From a checkpoint of a small class-conditioned image flow-matching model.
Model: 64-pixel images, arch dit, norm layernorm_no_bias, patch size [4, 4], layers 8.
Training: cautious_adamw at rate 0.0015, 12300 steps, batches of 192.
Data: trained on Sentinel-2 satellite tiles (TerraMesh), 16.3 epochs.
Rows from block 5 of a small class-conditioned image flow-matching model, named by matrix and row number. Rows with one number belong to one neuron. Each number is 128 + 24 x the weight over its row's rms, rounded and kept within 0 to 255. All counts start at 0. Numbers have three digits each. After the name is the row's rms in percent of the matrix's.
After each neuron's rows are labels from the 100 images, of 14976 (inputs lightly noised), where the neuron reaches its highest value: "strongest on" is what is common among them. Only what is clearly more common there than usual is listed. The data: Sentinel-2 satellite tiles (TerraMesh). In brackets: how many of the 100.
# fc1: MLP up (model.blocks.5.mlp.fc1.weight, 480x160), inputs 0-159
# fc2: MLP down (model.blocks.5.mlp.fc2.weight, 160x480, transposed), outputs 0-159

fc1.61 074:129159111139142144133189100125185116154116130123124130140121159143137135100130153129113075109155111124066136130133118116112143148122121144147102115135132111124125114147116154098130117143083101169130129161112101127177113123130144135156103124094131149072143077167147168154115083132149157139094130148117161132120122126141098058124127151138114133107161124116096121137121150119143130137170105138110103196115132116126176094119141156124145182123084143137148111154088100147144105090122136
fc2.61 095:112094148121134156127151139107131122137111111137115144114119107124094091130145161136097116133177132120178126120165125097115129144134144148093125131132118143120128113133119100132109113151137093087140111123082074121082132119146136129142143137159099151076111081130099114142114072159105190150103099075113152128101136130075136150116130136116086128118141117108137136116096146126121120134105111125126109060125090135106185097135109096143123186157109143116121109122121101100098129190132132
strongest on: flooded vegetation (35)

fc1.17 086:145134140139189129131120144124172098138098131134147087133213103126117115200137152138152095110122142111126119113121144130117113130118111082127125131136123138117110146089148106129132145163113180105139141123146147143163124112140086121108148134119148131127165095150120100126111132139136121154074091151121132117175126152125094125149124186139162132135124159155120129096146113114147146141156179136119084122152213141108126090120124122123155093123178132100120150148111111102115129119125110
fc2.17 074:131130074194147105109134140164094137127116036119152132117120164141160130086114130149112152119148142107145113126134172114116139146165083096142110132094136138156088121112107124151100111108097111138126160130107154148189088143182155098122172144109096114117137118120124113124129115126101118142071180134112169127115127110126159088132131144158140116133133139147150119135093115164113111162122126172107122138122111125137128122086169153108111118126135134110133151148133133126155102085138127
strongest on: snow or ice (93); main land cover: snow or ice (80)

fc1.43 077:143105142131157137139075192148166179098128114137124139111144126122108107124130139138121109117137135094122145128106112122080103139132155179119156143130150117160125105097129149162135116153123105117195140140106090149131104101108123102126140121161167137149145103100098137119136161093154148150125103105119128139144091118107183106183134131144096132105121116161068115131104130133130171115125129059096129141097149075146134131113149138086096160114117113134106153153132116102119150151145121
fc2.43 081:140106100105182122145153160149110089067179122124144123135155121120146131102160141120161128131106126121134120090116083139103154130143122188110091107117150138168130133134103141139145144115111110145084153143085144122121157168087132132125116170095087101132099121165165119170124120116163108140088168106143136130148110151117114120181138140167118144133123129139123119149114140115160140151129126074100135100118123127130164133095128128098186117114147166125151104123112159139168124137174111
strongest on: bare ground (51)

fc1.183 071:114141178151157126149141085111149141138127115121107114124153128122087102118078125146139125155153104128098129130165151100131129132127125138096103184108146095158106202117163117166110123160133105123124148155132111140120132115133092126116153140107116118143126169126070110118093115110135141139137117115135159120154167109139129080136118124110136123081111127129103043121068102102152152182082138127126109106165165120130146137106158131137088122140098145150139147111161129112153141109123133
fc2.183 096:141132082070149108119101143141118120112110137135123112147133118143134108165113113117161147159103133123131096103119140140135126121115090108118103139140130144057138147157089118106151132120132109128119106112161126156150097131152166123151137088136137146124104161154125124165121191094147117113156131118139122142073170119133123079155126199141107125157125123141104133110152122118126082149164103136177112126162150099147106167121191126126139060127129123127106139120153149138153091090135121
strongest on: clouds (37); flooded vegetation (34)

fc1.50 081:140142121118117165119096140143123105130071130119084123098176128110112097158102143110148104117166136106102127100123134087122102104093121163143116154162124106122132126151131143125114091115148118122114114154106108142172093125092154134139143180134182165140151128104121142136154106101143145126090163123103144100089102156125127104166117133140107154111117088157141083119135115130169135082138075094123087127125161149152125157100134116092137158166139116113087130140106128103136113085167101
fc2.50 079:123160107202124096111127110138103120126151148124136109116143136138160148119108146121098169164136106091182120123167136119126163183145158113107146119053127107131107137120139117134110133152120138135120164116142143117101119113131123120099165144113056115134106136075143113090136131138152131135134140167138192125142119111131182109083134126139131090123107122151127121151128127115135101124126092196106085135124137128139114120120132112096186138121177122131158148102130152121144145158130136
strongest on: main land cover: water (51)

fc1.317 065:143140165123145110136192095118122111132139159112127125128116072119140170128142108123106090144128153130107209144137108135154139136120138116103091118121142126120113111125092131092114112081129124137117107103139149131095108115156125139130119125057125132151091135126151117147147165128107088129122118148167114084049097158149157135121136138138126116143157141147137127114049122127130129143156202117132125154108142120117118065103106131090142158118108137145140127131133102138125108128108124
fc2.317 094:179117093139104140113120127119111118116115154135159097122153189110137121145148121104114151118143094133119107142140097109117116132114129142170135090122143167127146127159155165142102129167077100113130121123116139135145128099099147121188119137216138139148114114090122147115121160109106111117122108145176106137167088128142116124114097196130149128085129097079121137121188108113118135142091157107148124118100163109142129077109126097139106156120101115135125130137157145120110150138151136
strongest on: crops (65); main land cover: crops (47)

fc1.362 085:146101072109160136112114143154075138131103120111123148075164128127115119164101097127130086160108116121176063120129129106145080126110134147128125088128134074116128116150118099143133126123141172133116142128099130124152089137132179150109128160134136134124128097086143098164149133133100123114147151183109120086125111149083142125174072155143087128121087097107153120140113126131152134118120092135129140112140117114145131116145160118140128106114145131118084130097165078137142087150132133
fc2.362 072:119116123171174117126111164130168135110154168111112127094134097102140148148148122125103161189134092107090162158120123132151131130158176152164131100122133114178097122146129143110104121132119158101144162109119148116116134132172110144105134115109080171132130099134104096156137123144115138140129166108128123107150148109185148159073098120142126124162136123126136097122147160116143117105131089164092134150146147126140148122121110160102180118119132133133114125125129191117151196102144134
strongest on: clouds (57)

fc1.417 072:146070090108123140115088139152157118098121080098116096155145101131134141141098149120122107172169105121176082129137134108127119075117095118136140078156161077111126127113111156082093123127109118142135151089124118123105097122132132123143139184100131123104126173131118104143139152115151147142153094155143115143106136098113150156134154097141113116098080090123130160118124157154129121102117165077124103154122138140102129121146117139088129110143151183141083127144112109100147108136121119
fc2.417 077:134139148104121095112176141136118124113114174121135123121139123154148108134107129086110115204145126075149122114145130131139157100114153149141120118136147124187132162113145139154124108135156137117136092075121126137129119113134113125141139078154060113141132130146112108156121117104129085105160160134105135140160145118108132134146139122143146116072095063105139093104128130143126115146103102114126110111137123137124102101107130141103137125168155100121092150170128187156148186182147124
strongest on: clouds (35)

fc1.121 083:126095111101127131139162160153134140104143156095117149107165129123152102099127100117142101160097152084143135120161137141146103128114160100138103136110154147126137109107141114120153101085158137112148076136078106160093107125127156121098110088150110139140117116157151129110114111142105131164120122129150138114164081142124108160103138103120186150127146143136156117146097124097145090124139060111139144116161124154151126097124078158132118111139167131121085162117143063121124101088168139
fc2.121 086:122115102153182125129132099103151117111165140118159107100162116128133127172153106119131160161148095084117140178084125116109118092136151084128128139124109113107105132153175151127135100149077121127089128142101130121141154136137114096116121129108166132103083109107109138144126110111115169165110098127155177094137095129163154096089112179145107132121115132101161121126121126176140162159133107131092137137145114159163123127115119093112124112080137091127107153104141161095109165139145100
strongest on: main land cover: crops (48)

fc1.406 145:128130177141182131122130145124107135141113064149107131145091103156136132169100129143125119133141133140119134136133107145154140104135106071134117140156107103151113133086154123188132087099142139153112130108129151073123168139110094114084098141078129117148136164134123127118098127115121139113132130126154164150121150142123161139153104154121138127148172117148119097156108095161128120135091093100164138104115159194111148126142111084168130126059099147125138144131138127134081131153139138
fc2.406 143:135102177122127133134159128139135149142139116113122130124157109158131089135116173107132135137126127127139148127162150141153129143161163148149142109139139129142134132119141118155118183132119114169144116158101116175124103129132074131084121120070150145169174126110151089118119126134132133179121114113129128086159128122144141154177070144102120125158151106118110186113110125124141132138082139134131099116139076065135097129109102112189134138073136126131098117123092126069131128150115124
strongest on: water (70)

fc1.422 116:171147143140129111126104123128126131109114123117126141120177115154107105124121135129109170079154131152085120146143101122068148141160145144145128138115091126144120162111128158142157126166104129191143132149117110140132135140134118102145131092140145190128150126119117154121110142128135111111113094135155117147148153122104105089126138125115109136078132169120074126124149153143147161145107085103129147092178205133100132162150111153153072153098156132127150151158144126139091121137180124
fc2.422 104:133134143114135133127147084171108122121167109106103143121107113128127129143132140166108101190129123121084154117120121124074107069154132114145115110164108138182125098103096133144118128089107107182128154175133138120117133117141130149155133122147121157152106100167140089130135123121142147139132180158092156126155103122153123087160135138131119105113133128134168149136144094144144151090098158175177145102098139137140127121112141128133151066111168121114114094113101122094124112131181132
strongest on: bare ground (52); snow or ice (42); main land cover: snow or ice (34)

fc1.464 139:157130166136160131120138122149135143132131072144119147124127110174168152175140141123111126126157148138121102108123110179146102126118111115079151106165104107131102133086168088169138171096136182139102136118125102110152139178121131124117077146174126142139152105139121123123105129158130112138106134139164151140150101135131161111150120156119152097102125091094140096132150124130129120120182138118130127098100134161111094150142160096161130133062129147108169091156149146132094117097112126
fc2.464 172:099143163128111135132108099122118115144118167154092090121146114168088137082120126119108112125106146113124121117123158135132153124076144127089129097128128140142145136114112071133125066159094166140115118142096175119171169106120135132160115127177116110138171146112098141143126114133115168148121103139107125136170149120118133089152121101121175094104097129077152180124154128137126106098186103147140148108145128075125147112097129110142097120123148108128092150122084122105148129125104121
strongest on: built area (64); main land cover: built area (26)

fc1.216 070:162182107145142118143148098097089138129124153161111117188148114163075151103119134136116059121141124124131156089155148140132083138104147142103154163131142151118130152163119146111123127156146091150145140168152121157164140115118161140118120147123140146145158141122108132130127121110142092132103122155125095122130142155130118067141101114135092121126139122151064120105088154142136133114164142129130102121072131135155131077102157142100147205139100123116141108144117098142130118109137128
fc2.216 087:124127126131179120127081146125105148131159097132163138063111187073110155127135110137145106129152114139108159156097155132148146139121148128153151093136138099134115159144143116146125139161123121125118075142152140170137138126131119111182147133114088139166114145091119107111123110147139070129123144093143136118124126111098142081121167163138135130114121144139130173090129170144124126127095138118140122140084114121131122069100154105126130219112142123129139104137169136130133104159131126
strongest on: flooded vegetation (34)

fc1.239 105:134146157163123164112123104130123140128113155119131140103131145098133150107149134113149099089133124127073118085111110113133110139112158076167146151101111170137144157150127082171100095147117136119125172129130143136150106128050106140118129129118092132165135139135154142085141109163140121163171151116145101129116134146147126087116126107117102154104102131112119161132100143113159144143143102160168118129175162075131119142165146114123166151093130095136116172117162088156113117131093140
fc2.239 100:125146132135120101141119119111096125180159130157144121141138109184127135077104126117109136119145101133160138115137158089137146132141144194149155113163113096089135163108129145092103112165130119121139181170130146124092132131126154120119135148164131144144199130095150062093118131101132142126154101153129128081116110145148176175136136121137149095133146185139112152091155126141115116149141114121161157133156131099161149156153114145121142139130147110114125153107161139147158138098130144
strongest on: snow or ice (58); main land cover: snow or ice (55)

fc1.132 103:136081138136124094139126144115163105116125132159095111164116114114111069154143129084105137124157124129128128131168137149138186182151145142152098146110103128125118104101107118120143149130145122141128099186109139130119135107078156137136125118134131172139147102113149154084109076152106105107138069085077128127148124129158128126076127143109159103127149213147117112150114099099105141131133129112124112125145129127120161107151138161138106078133165106102131131132115149158114127155134125
fc2.132 088:149114117135121123091162147128145097140128140125097118128130150137142128100114175125116104108118177123121115177104100114123077117131125192127132105128138153102104148153102122149138131120142136101131128159123133104130134144134146132129090083131190119119097153157151145147129149105085148132097082128131134114132149139199103108111129136144090144128124101113168154135102123120154168126134100122107139107111135134141172134112118127142065127069107135143096121062113084107128084078104127
strongest on: main land cover: snow or ice (35)

fc1.443 071:127147170134101121141191117149150123127184164131127168057108129076147149106166125153104097103144140138140158129158117100182130143127121123166083136143149153142122148115130151140143072151104136128135117119109118128093145126131173123138109118136134142141127113162128140122141094154128146121104130103144146084108087143128158170144143148129101115081136131108152137117140118119097110105131126121136144122058162122135124051085071124137138124120116140100124150108120128160123116103134133
fc2.443 091:148118134143132142137112148185085135119176199121109116168131148138162158162133143132120128109134129136077086105098150139095124117127111104143093132135092134122111106139101149090133086146105097114125087146089135127119147140141099122123114141127105133128128105129095139160114129117131163140135124132124177124089086115110109103117094130125134146142144118138136133155124096097139122105171162142137147166055115094112128027108095112150114139125100114128121167093134115116138125126126129
strongest on: built area (76); crops (72)

fc1.68 107:165116116142151115132117159111120116129142147122160117097129122135143117087170123072157125143115154120082124087180189125169129110140125177103090128135121132169120142124166110142134150079129112164140152111135137148146154125125109093093114095138104164147166139135116202126123137145106141159100102095160111141158146146095148111141165123097119159116119132148072144146138131131139163087145160119136160137147093126135149109147105128132125137120114106114120125164101104161078128159120121
fc2.68 092:127061115144125110146135151119103158112136123136161136108129127135128136146194101115140102089135152146127136127176204137105118164125152143108113116108107127091132119134156132115123132119104140149122137121123119107129127150139136061135111163128097139144156113132144163118119120152125124102081149125110154106132122123122052119179165107174157148139102147137133127161132112150114169141131106115114141122110123113129109135128082119127102139145120099138160158202113125093090079169105133
strongest on: main land cover: crops (44)

fc1.131 074:125152143144102136124189125152132106143169155114146115105114137091157142135159115147127084114102132149155108146150112162152121124155136120146136106112172186140125132142156146132205101105093103125126111120169122085110138130129138138117124100187096177143112139175169141119127065187114111149101129116116153081156156108148146156137126138113121146110122123085160147140177114114106117138130117118114158101067136142146143141152111108161141136120140121118111149131117141128123138108146133
fc2.131 079:129166136144133120128153139148119125141126100135131154178137131165108120165108111161156142126118111146153120104093146106127151097124146124137147164137109075131141159134128168128162098137137157150105133101141087108103091137146055128111133162073125126135102167156130113153122076141126102123084089116116129142059155140112097137116117128142138148130118177127161134147065142151146136121159133137099092132083104163121155094175126153133116144138115128124116158107136120120130078104115126
strongest on: crops (83); built area (74); main land cover: crops (66)

fc1.450 071:135101114136150115127196123143132156123138159126119138138121128139168164171149139103150085111106107122078161134152098138125128143169138115118111100118153142146130157140106183111111125097119128107123149129180148117154100115137132112133131120151101154108116080153167145158138062151126143140121120170154108099087135136145141113134126137154116123124167136101143091185120151142120111147084194128122137131159134147127153182078125143096150145100084148135145083117133105124127121122129142
fc2.450 087:129150141103108126136175105096109149076152131148139135115145120111136153165147142102131123116112135128189094105134114122116148100084168151156143125152113123111127184107153151130102138133088151146138093133183115128112115105118121130119117162137141127133128088125143153133127091109122185108092117113174087115135101145101119159128155122126125143114109119149125111234119148155134117115133136105188109149157132108107178166081135122118128112126112137134158090129141102144133140117131125
strongest on: crops (81); built area (75); main land cover: crops (58)

fc1.396 088:155152127147108143137062110110145174137154135137107153123155122075142138130137143149140128099093160130133135085154159092124170123164152138146158114114103128107129099142130136115147148059161177147102115123196158130150135145070128114083146124117135153118161106175112106116120134118118164136115118091131074142131151109078141132131177119109134103133153128145133118114143102140116132100156140129127156129108114094152138137133145115141142147111143098122153121169140074144079121121130128
fc2.396 094:142147140133096158139098121106178129119157132158135145145137128158128185122193078148120115126100117139149138174141133132136151111104184107123160134133160116102133116089109139152127145090090102106138113165198128114122121113142158130143127136142117130150166143141138121119126124141124143125159137126116101155131146144102108096151082120136138116132122143147098117106114097114130126083080142121156163153113154109125121107175122094142121128134188088124141104151153129076063097162118126
strongest on: snow or ice (98); main land cover: snow or ice (75)

fc1.386 059:134153106137148156144096104158154161143163128123102121068186071143106121142129133117108116122105160132109121166129110130131142125131126084169200135088147132115145156123097134118119184092135148139126111116168143168122101111129134130130106113177140141124133093107147121136146204132118135106143099141127122112166064116079178141129143156120162140123136116134149135149109139118135124118062156111145131127134162127150111128149111109132103168105138137135137131119126141157129106115097133
fc2.386 080:155105078127135142114165168122095122129152053126115099160119186106080130138101145123103154130125112117135121175113131094102112145109083089106171085136121130164094156118126126143123164092142152140114170126117150147130155120156155122157111146090143150116170103096148127118136133102102092162145115114123131119109076144170092162109120141125109100155128131112125089111155134141136134127163151114180126104113123120150131108127175118095120165111134132138129132138128135088156143129160122
strongest on: main land cover: snow or ice (34)

fc1.155 069:120151075114144138115083135105156128119128094111115165125108149092163119157118156124103078157100156116168086123111118113165143082126129119141134102095117159106110110152129155106112122121126143080112128073204157101110111127166118129106112125153109155111090107143125108158103156105126144102155129111144140156129164127093198137133156148135146119136147140123140146125150062141129147137120122144149119173127111062110134109136131114134151130112157104130140132114173115126124105147116128
fc2.155 090:125114130093127099136117102084111116116108176099107136101139091136117125107139147104107131174126101117097104139107090103145096077138170145117145140144159119147164089095127119154097108139137161148149097104184128129117146075081157131109114132075131170111116099101126112193131107100129088146138122133168121152133086124161082154114127139133093131132134137094150095118132075147125100138113152110129117081106150105125152106157123132125092157145155121117135123141134155149132148118141132
strongest on: snow or ice (77); main land cover: snow or ice (49)

fc1.258 120:148091134150142089129149133094115105117092175098051110143153122149150137134129093140181107101062126106163130122146132136140119121103129099131124124117153126142118129132135110114098095159114106126136171128150114148137131151130161092145129122163146146102090100115092124120105135159132103124105097146141118107150142129150153140157146173105137084168101184128106120131106154132133096144128117088150112103113151107150125099146170066106147124115126143139123114114118153187095133085135140
fc2.258 107:106114125137136120125086129184141145122143073138113123155092126138117078106095143146137134152160131127167133084158143127095170113141110109144155128110168109119094125096101107105190167108096131135124114097088147104125109103139133142154090138159175102150126152134121113077123155175124123114096149132092127129148132120111115137146151076116106144166116156130149124120116094096123124128113143142092115097151133163111148153104171087109102180132135120126115087131134133097165113131147132
strongest on: main land cover: crops (43)

fc1.242 123:110127130144143113120111167132135142115106144128119142137146133161145101146153131096151142084122111136119110143117090122100133129140136162117098169147099098138113144155147140158146128152166173132125165136151097141129113136150129097150104095126094173150150129160132176140118184123156158109087081098127102092112144127121139124134101149114099142156111128115081162146130105080132196134107104101125208088129134103126118135162080097125098139102128097136123119129125113141122109180115144
fc2.242 105:158068104135162114130140108089138127112150137114141105112146128128129146121092146064157138100148072106148120083123129123096088083113157080103119106156144098152121148085120110112140130112149120138130125145125118120147117106153111107149169151121086184111076102089134132160127105120097126120115087184140124118151122109117120108137154127159143140125161079159161131139127127099117214114107100140111114122126160122125115135129113130096148121131119103123138154147122135125151107098159126
strongest on: main land cover: crops (44)

fc1.24 088:125081121151163121131099104108121101102082088131134103116165111121128123114122103121162108158083127122130132118157150102126144131147118132149110150104144135128116101078151120149188097155122128083142145134127146158148140121130120150065145146122160100136119126134120120087124119117105149152142114106128175127151092136131127084146145106125119104102164105168141139143132074121118127177161108093119105168147142107134171159085080140090148144132102101106095124141081128138102141156079123
fc2.24 093:138134128132114108123092132116155134117112125119104074137148125140154120104133171133105133122112110114128101138079178161120098122111156129090133108170100109140091108118086114143167079137128115181119084123140120132175166116072166166164127171120107101126077114112103167172135145116103141130134130125094179106131109114065137150120136154145134130103120134113131166117107083079133157117106121121156138111134136126115147166087129111142118132117138139143105107115106126144167102139138121
strongest on: main land cover: water (27)

fc1.150 077:135118150118120112165112110129124126114131112151118129144146127150160149121127160206123112088145140163074137133116075138127145184143098143141118141182101132115139141095122138109152131162166089092118149131114130124123147104121132106132155182148123097129097145105120151134142141107163129144129070145121104130137114127159169131160102111130128138128102113151154115125133098152104109108131104132124131118132167110137155092101126090144054101080082167134097112122089117136107126179118130
fc2.150 081:146087112149186224132137123139132119106150132140144140118122131127124114154094171173120093087160102159128138119096101141112150185117114189111111126089155150146136130154139138168128149122108095141139094117120125136124106163139132119135107097120139143104111120148089151130114129079188134140166162113163148133137137147144097119155130102150161109127122133097104148130125120128127150136141154108116108142129086094137117127146137139138151160107127088138104098119122190108120132093102140
strongest on: main land cover: crops (43)

fc1.181 164:137113146158142134138105154113126145116127119139115113164130103122121158120107086155158155140131090137111103097144142112101153142128147123092118120162115077143109067111094141186129173115098168121120120101158142146179163103120146108158103125134101115162135100121151158118084095145112150157119125106149164117145097114177127119123119093114123098077149116129100115132110116109137135142119082136103138154087173169101103129161114167123127149129135103151119183145111125137091116134130083
fc2.181 107:115086094112155135122111105148152180102166165118152164148097140115153107086093130113134139132158136140158153105134125131145164172089121119151138126100135147083149085091143150104134170148120113160128130093148143093098136126114086128125119112129163102147133138082118116091119112177121137096100147110154134112128107124096110107130154100124145178162153090169143136110138154142125111107148118112108152112085143151117130110132080158149097157124143129128148142096134091068111122106116107
strongest on: water (67)

fc1.161 076:133132167157135141118152134106122156109108120126148115096133132136157147161070077149152139153094144106133104106131151124124138145142127116132096095114119070149113148103119101174121125093154145113115114128119132141136138130122079119088157120087098146092089155087134130140124133160114100116160143174121155099142147141090161164132121101125138130145102118092136116120111135113131162133080148142107137094109130159130119143168076117166115155152137080134088129079195143094131129110154114
fc2.161 085:142135066136118090131173116123163136109128162107135127113163137105141144101091125164139151172140117075165128141138133130118113143099122168100112109123164175099103152180117154126128136107136146105104142103099131124156144107150176144080140117127187109122114134140120113175112130130110112130151149130161134132134135143155096141120118102152134137106108093128143118163128147104121130145139100172116146183101139182131150123160120118082144140103129143152104116086164127178165148111156113
strongest on: crops (90); main land cover: crops (78)

fc1.393 093:128170121145098148122112135124077146166140089134152114143137128124127153144096170158132144141085118168115116156113133127114109145103100161121085150147115120102107100120156145126107114156154135089113134099091133155146118144121128087178158104131151125114078092130075098133116142104098103152079156135163097121167116112131102108127074125123123139157144087129157133145128130163156124130102128130106140121150101136146122109122151087134091136112140092118105120129165123180103141141057108
fc2.393 079:154113140123078209138129176133148126146108130113166155101147092138117097135102141157154154141114143168156105105108125115102126132119072133141128139092194140159122118130112155099119137143115116139157135137171116123146120138103115075140158147115106123115095115073159150151135131130067127110102118113151159144130140148111137097106119129130104127141128123120134188128109147140133103134124102157150121140148147164133101110131135113157125129189123159128154112084141086138098119076122122
strongest on: water (68); snow or ice (67)

fc1.269 137:139094103147088117121126112175125130158133113116127111132107084129107059108121107122123121134057133129106134111171209148065112148146108145133107130172058083107107111111157087120134122121129138154128151114110111128080170154139161118133116137122101149157098117141132109089131159114153096139097142134101155113141151133104103115129117134123142103139150149063128121153117112156120125161137141153121151171112138109159116127169105111137106135144119136133110137155113130130110132137145130
fc2.269 118:142100110089126119144122103095087141100130140122140126136086066125160109121090123136118111112150085122104137112167145100122139122130138138137125131119072114139141132088108164126105130133113120137125108159117128158090063086156150118150137110106174121097198149156155122117134098113149143142090106130153115168164094140143159160144121126124112100132125134109100136116175163121130109081131099125127106180125190144138104124103145090104174142157097136127146126106127115136124133148150139
strongest on: snow or ice (74); main land cover: snow or ice (60)

fc1.427 110:159125126137128142127123143180140087147094113137153127170130129123136122160069166132174119112113132173142143113117172152103100114133131136163170120142101086132115167132134115106139129123127103137139152128135161152110156169110174081135129162098113140138129120124175119122112151121161102120115120133110153119160148134116121109166090155111135117115137110104092175114168075172114121170156165166122124150073116128161110097157116101112111090120149148116132145150106104135086125152149124
fc2.427 127:139122115128115129125151106088129187115128125128179098158117126098148131093110140121115133134160142124123129114165090096115153141135166130168107115146096103127114092109146141114116113129141049130112120147134080107095109074159155109137140117091124133133159143129144164136128138097132139120130097112166146145167137132138133107136075100124129107114108137147109095165177178132107118131172126105130067135174162091121149165090124074109114163147118126127142107130143108154130118121146124
strongest on: snow or ice (57)

fc1.468 135:157132192160103124123118113098120122146147097150127154137129093146144123113116145161109130101161157136113120124096138140087140136130152139063130135127104126159111164059134148116108130159086087108157157117101155120163102115120145108090155105090135150087143126198103139094127175145131141131140110072104173134139105116102105153127156131129122124129136134166101110156157136106131131106115116135137121104114113105108154146099129084112129109142156131136125093139074168152120119100141120
fc2.468 105:123151169128178100128132150137087108136130130114116126135139139099131141122153128121092136122134102117113161115084121125115158150160144127029171104119093147098138104146139121125161145171114099092145106101131143106152114178171154134126139175063111147170149181102131122144136105121121126104158142119167108152152137137125140171146146099123139170143131122172116143093151112133108123132122106132124138085164139122114117103148111103121125170147112097125138108145165115102142102114112129
strongest on: flooded vegetation (36)

fc1.411 142:145116138167144111115116130124142118103092107162132077098136144137118121133170174120150147105131113132119149146138120144122136122110166133169073135136168095149101086110131127094177125092119121107130150107200131123148157130153105108140119151115159143144098112097113115121101101162167104152080142115102156145127093145151164146175128140130121134113164112168130147150166116151132109141167137130104151125082137106130089194110133094113134168100127165123159107126127144131113131158115123
fc2.411 159:135166117135126124128124120134152142155184191157182175090128148115124122149138085129138134132131095122080110137139125111105144119109078143171179163152173096113141151119160151085106119126113144111133119140061084123121127147144136132127118112104176129134174130152132120115127144116129168134142073096138114092117175131140118172128122116132125138113187129142131102086148112142132110128169106127147117127149109142112156072127132123098129105088138129142109108127130144108137123135160131
strongest on: built area (85); crops (78); main land cover: crops (45); main land cover: built area (32)

fc1.368 083:143119147142090086134130127153145080124120143111128128113151120141116125084130088143148130144124110108125169114132123132121110181099152109158132103159116118143130141124127104128173092159091151123069171128116152141134096142171156157099091092159123139129113105151133112119142145176073141140133172117129131079114145104148158117143082128146120122118116152154126129170126111136126098111136083144147154123108141101120116158110085109116116152136098148172152101107105150185133106066106131
fc2.368 091:138086141140164122125143105124137129110132156129096142118131130153136100122093098113119120149111132129132128104103116149123127119090176123119127131106124108083118123084129121140173141171113101152176135127099127117143172149058130162158090154120133180124093090119121124131126122179131125111144151112143153104128117147164091146108144183133136115130044118180113124120137107082141171110093161113112142130123120133139158124121110147150120132198101139141098119134119125103121152088130144
strongest on: crops (85); built area (71); main land cover: crops (59)

fc1.354 132:151112128142156124127119163091157144100102116159108099156130124108156137148160162115142123115136085145155123134113130134138157127145132138106122065160111111140108130126118119134169176164103127168141159124182096146142126153121099087135096170094144173132125111115121141128129083167154086147094132129121138107112167132121151141181115109103081129121164154160109125091141123162148095154083137141134138145090089145103085101157145100133138115123167119127154110137138120120093126164105139
fc2.354 137:134130106141118111117128174119114140118155154137139140167117112074139126200120147132101132116113101120093140122119113135128134130128115128086131110125085139123135113161104100119110099111165122188128122140104148078093187127114130126168102104089139064146135106113115114112127153125108171105147063159108163138069072132132125162131129152120116088108141106155179141140132126138105128132094163149124121145151114076099159155115156114115122121130151143139141162127128116134131123144150126
strongest on: built area (65)

fc1.428 103:141094144159146081142129128096084081117109111151066139124132125119160141158135162147131159150125104145139114117122157140140160083130130156133134099123141145150120136110128149142120158109149114074082074134128149134170155124137116141098150136113131148122134105137176081132124104178097125108077133127134118155164127118108167138144158106105156117126195126141172116096096097115111071149129129096149125138116100146117159138102168146111147146153126128137129128133117120125141093099174125
fc2.428 096:117095119166162116107099130136118144138171116099143138119149133138109134155106123149059132153133107126148153081111173105121134146092118125131120121163134116086103116119150122126140143162110119142113152128118122124132129154115101103121148170139132134111150100122132105133117133140133131114160114104121106126153126137146102129207159136158138168102120168123101146133122105136109209084127117126136144138124137118117130146134109150124186143146117090092124161209119156142164058127132097
strongest on: main land cover: crops (51)

fc1.136 138:131115144149145120080139174101081083109159132093145147127169145139102159147121184147152111110127138091123113115105170123112130162137155116144156171120129133176081117135115076155130136123165121099155141125113120144139103129136155102097151105118138136157130149152115123099160132116128116148144156108146115155131123148142151132126103128108127113141108143165105150100103110123194125070149106148168154125121109150167141102110141100119139132088149132104164104138132103158106088124141192
fc2.136 188:102115126128106073145124104110144176133157155151150127099130107170160163144090127131132118159147104123131138113106130121145168159099140170133146096151097113119101138060145140092118154113137129096133118089173129103125102118144119115178167156104109130134112149096134104171131135085118135125101135153168170152133125095102144119127130083155110108100156104125118145122118154133116124097094140123146174144120132113116135127146118113129130153135192089144132130106132165148161124074140174
strongest on: crops (72); built area (64); main land cover: crops (43)

fc1.198 090:126152132136165127122114124081100097125078138126107091109126128087116124115157143146160136164101109139087142154145169141116147073134138156139133097135144181157122147163103163158101132164107107114134121139102120154129116108085109159157143150117094134140079129127174120116111097140079145111135096111094109091102125076133144130097088126104143157129134108140132144101113093122135142104103153104112156133131144109136126123174115150086160105149135114157109193111152127152122107099148133
fc2.198 108:141137125152131145132117118088102096098102151134098105157142145171111114079173157121106085159086129107174100119115120155158152102085075009148169154076121103123116119141155119106133140157100134114125167133123119146139143113116145127110114109135142112121125131119131128114129113172111138136126088135090096123135141128129136132113158129122149099107122112110130169101146107150135107098162128097167110125125131096124119140137141118168094124125132138134124186138152148118115146151125136
strongest on: main land cover: water (36)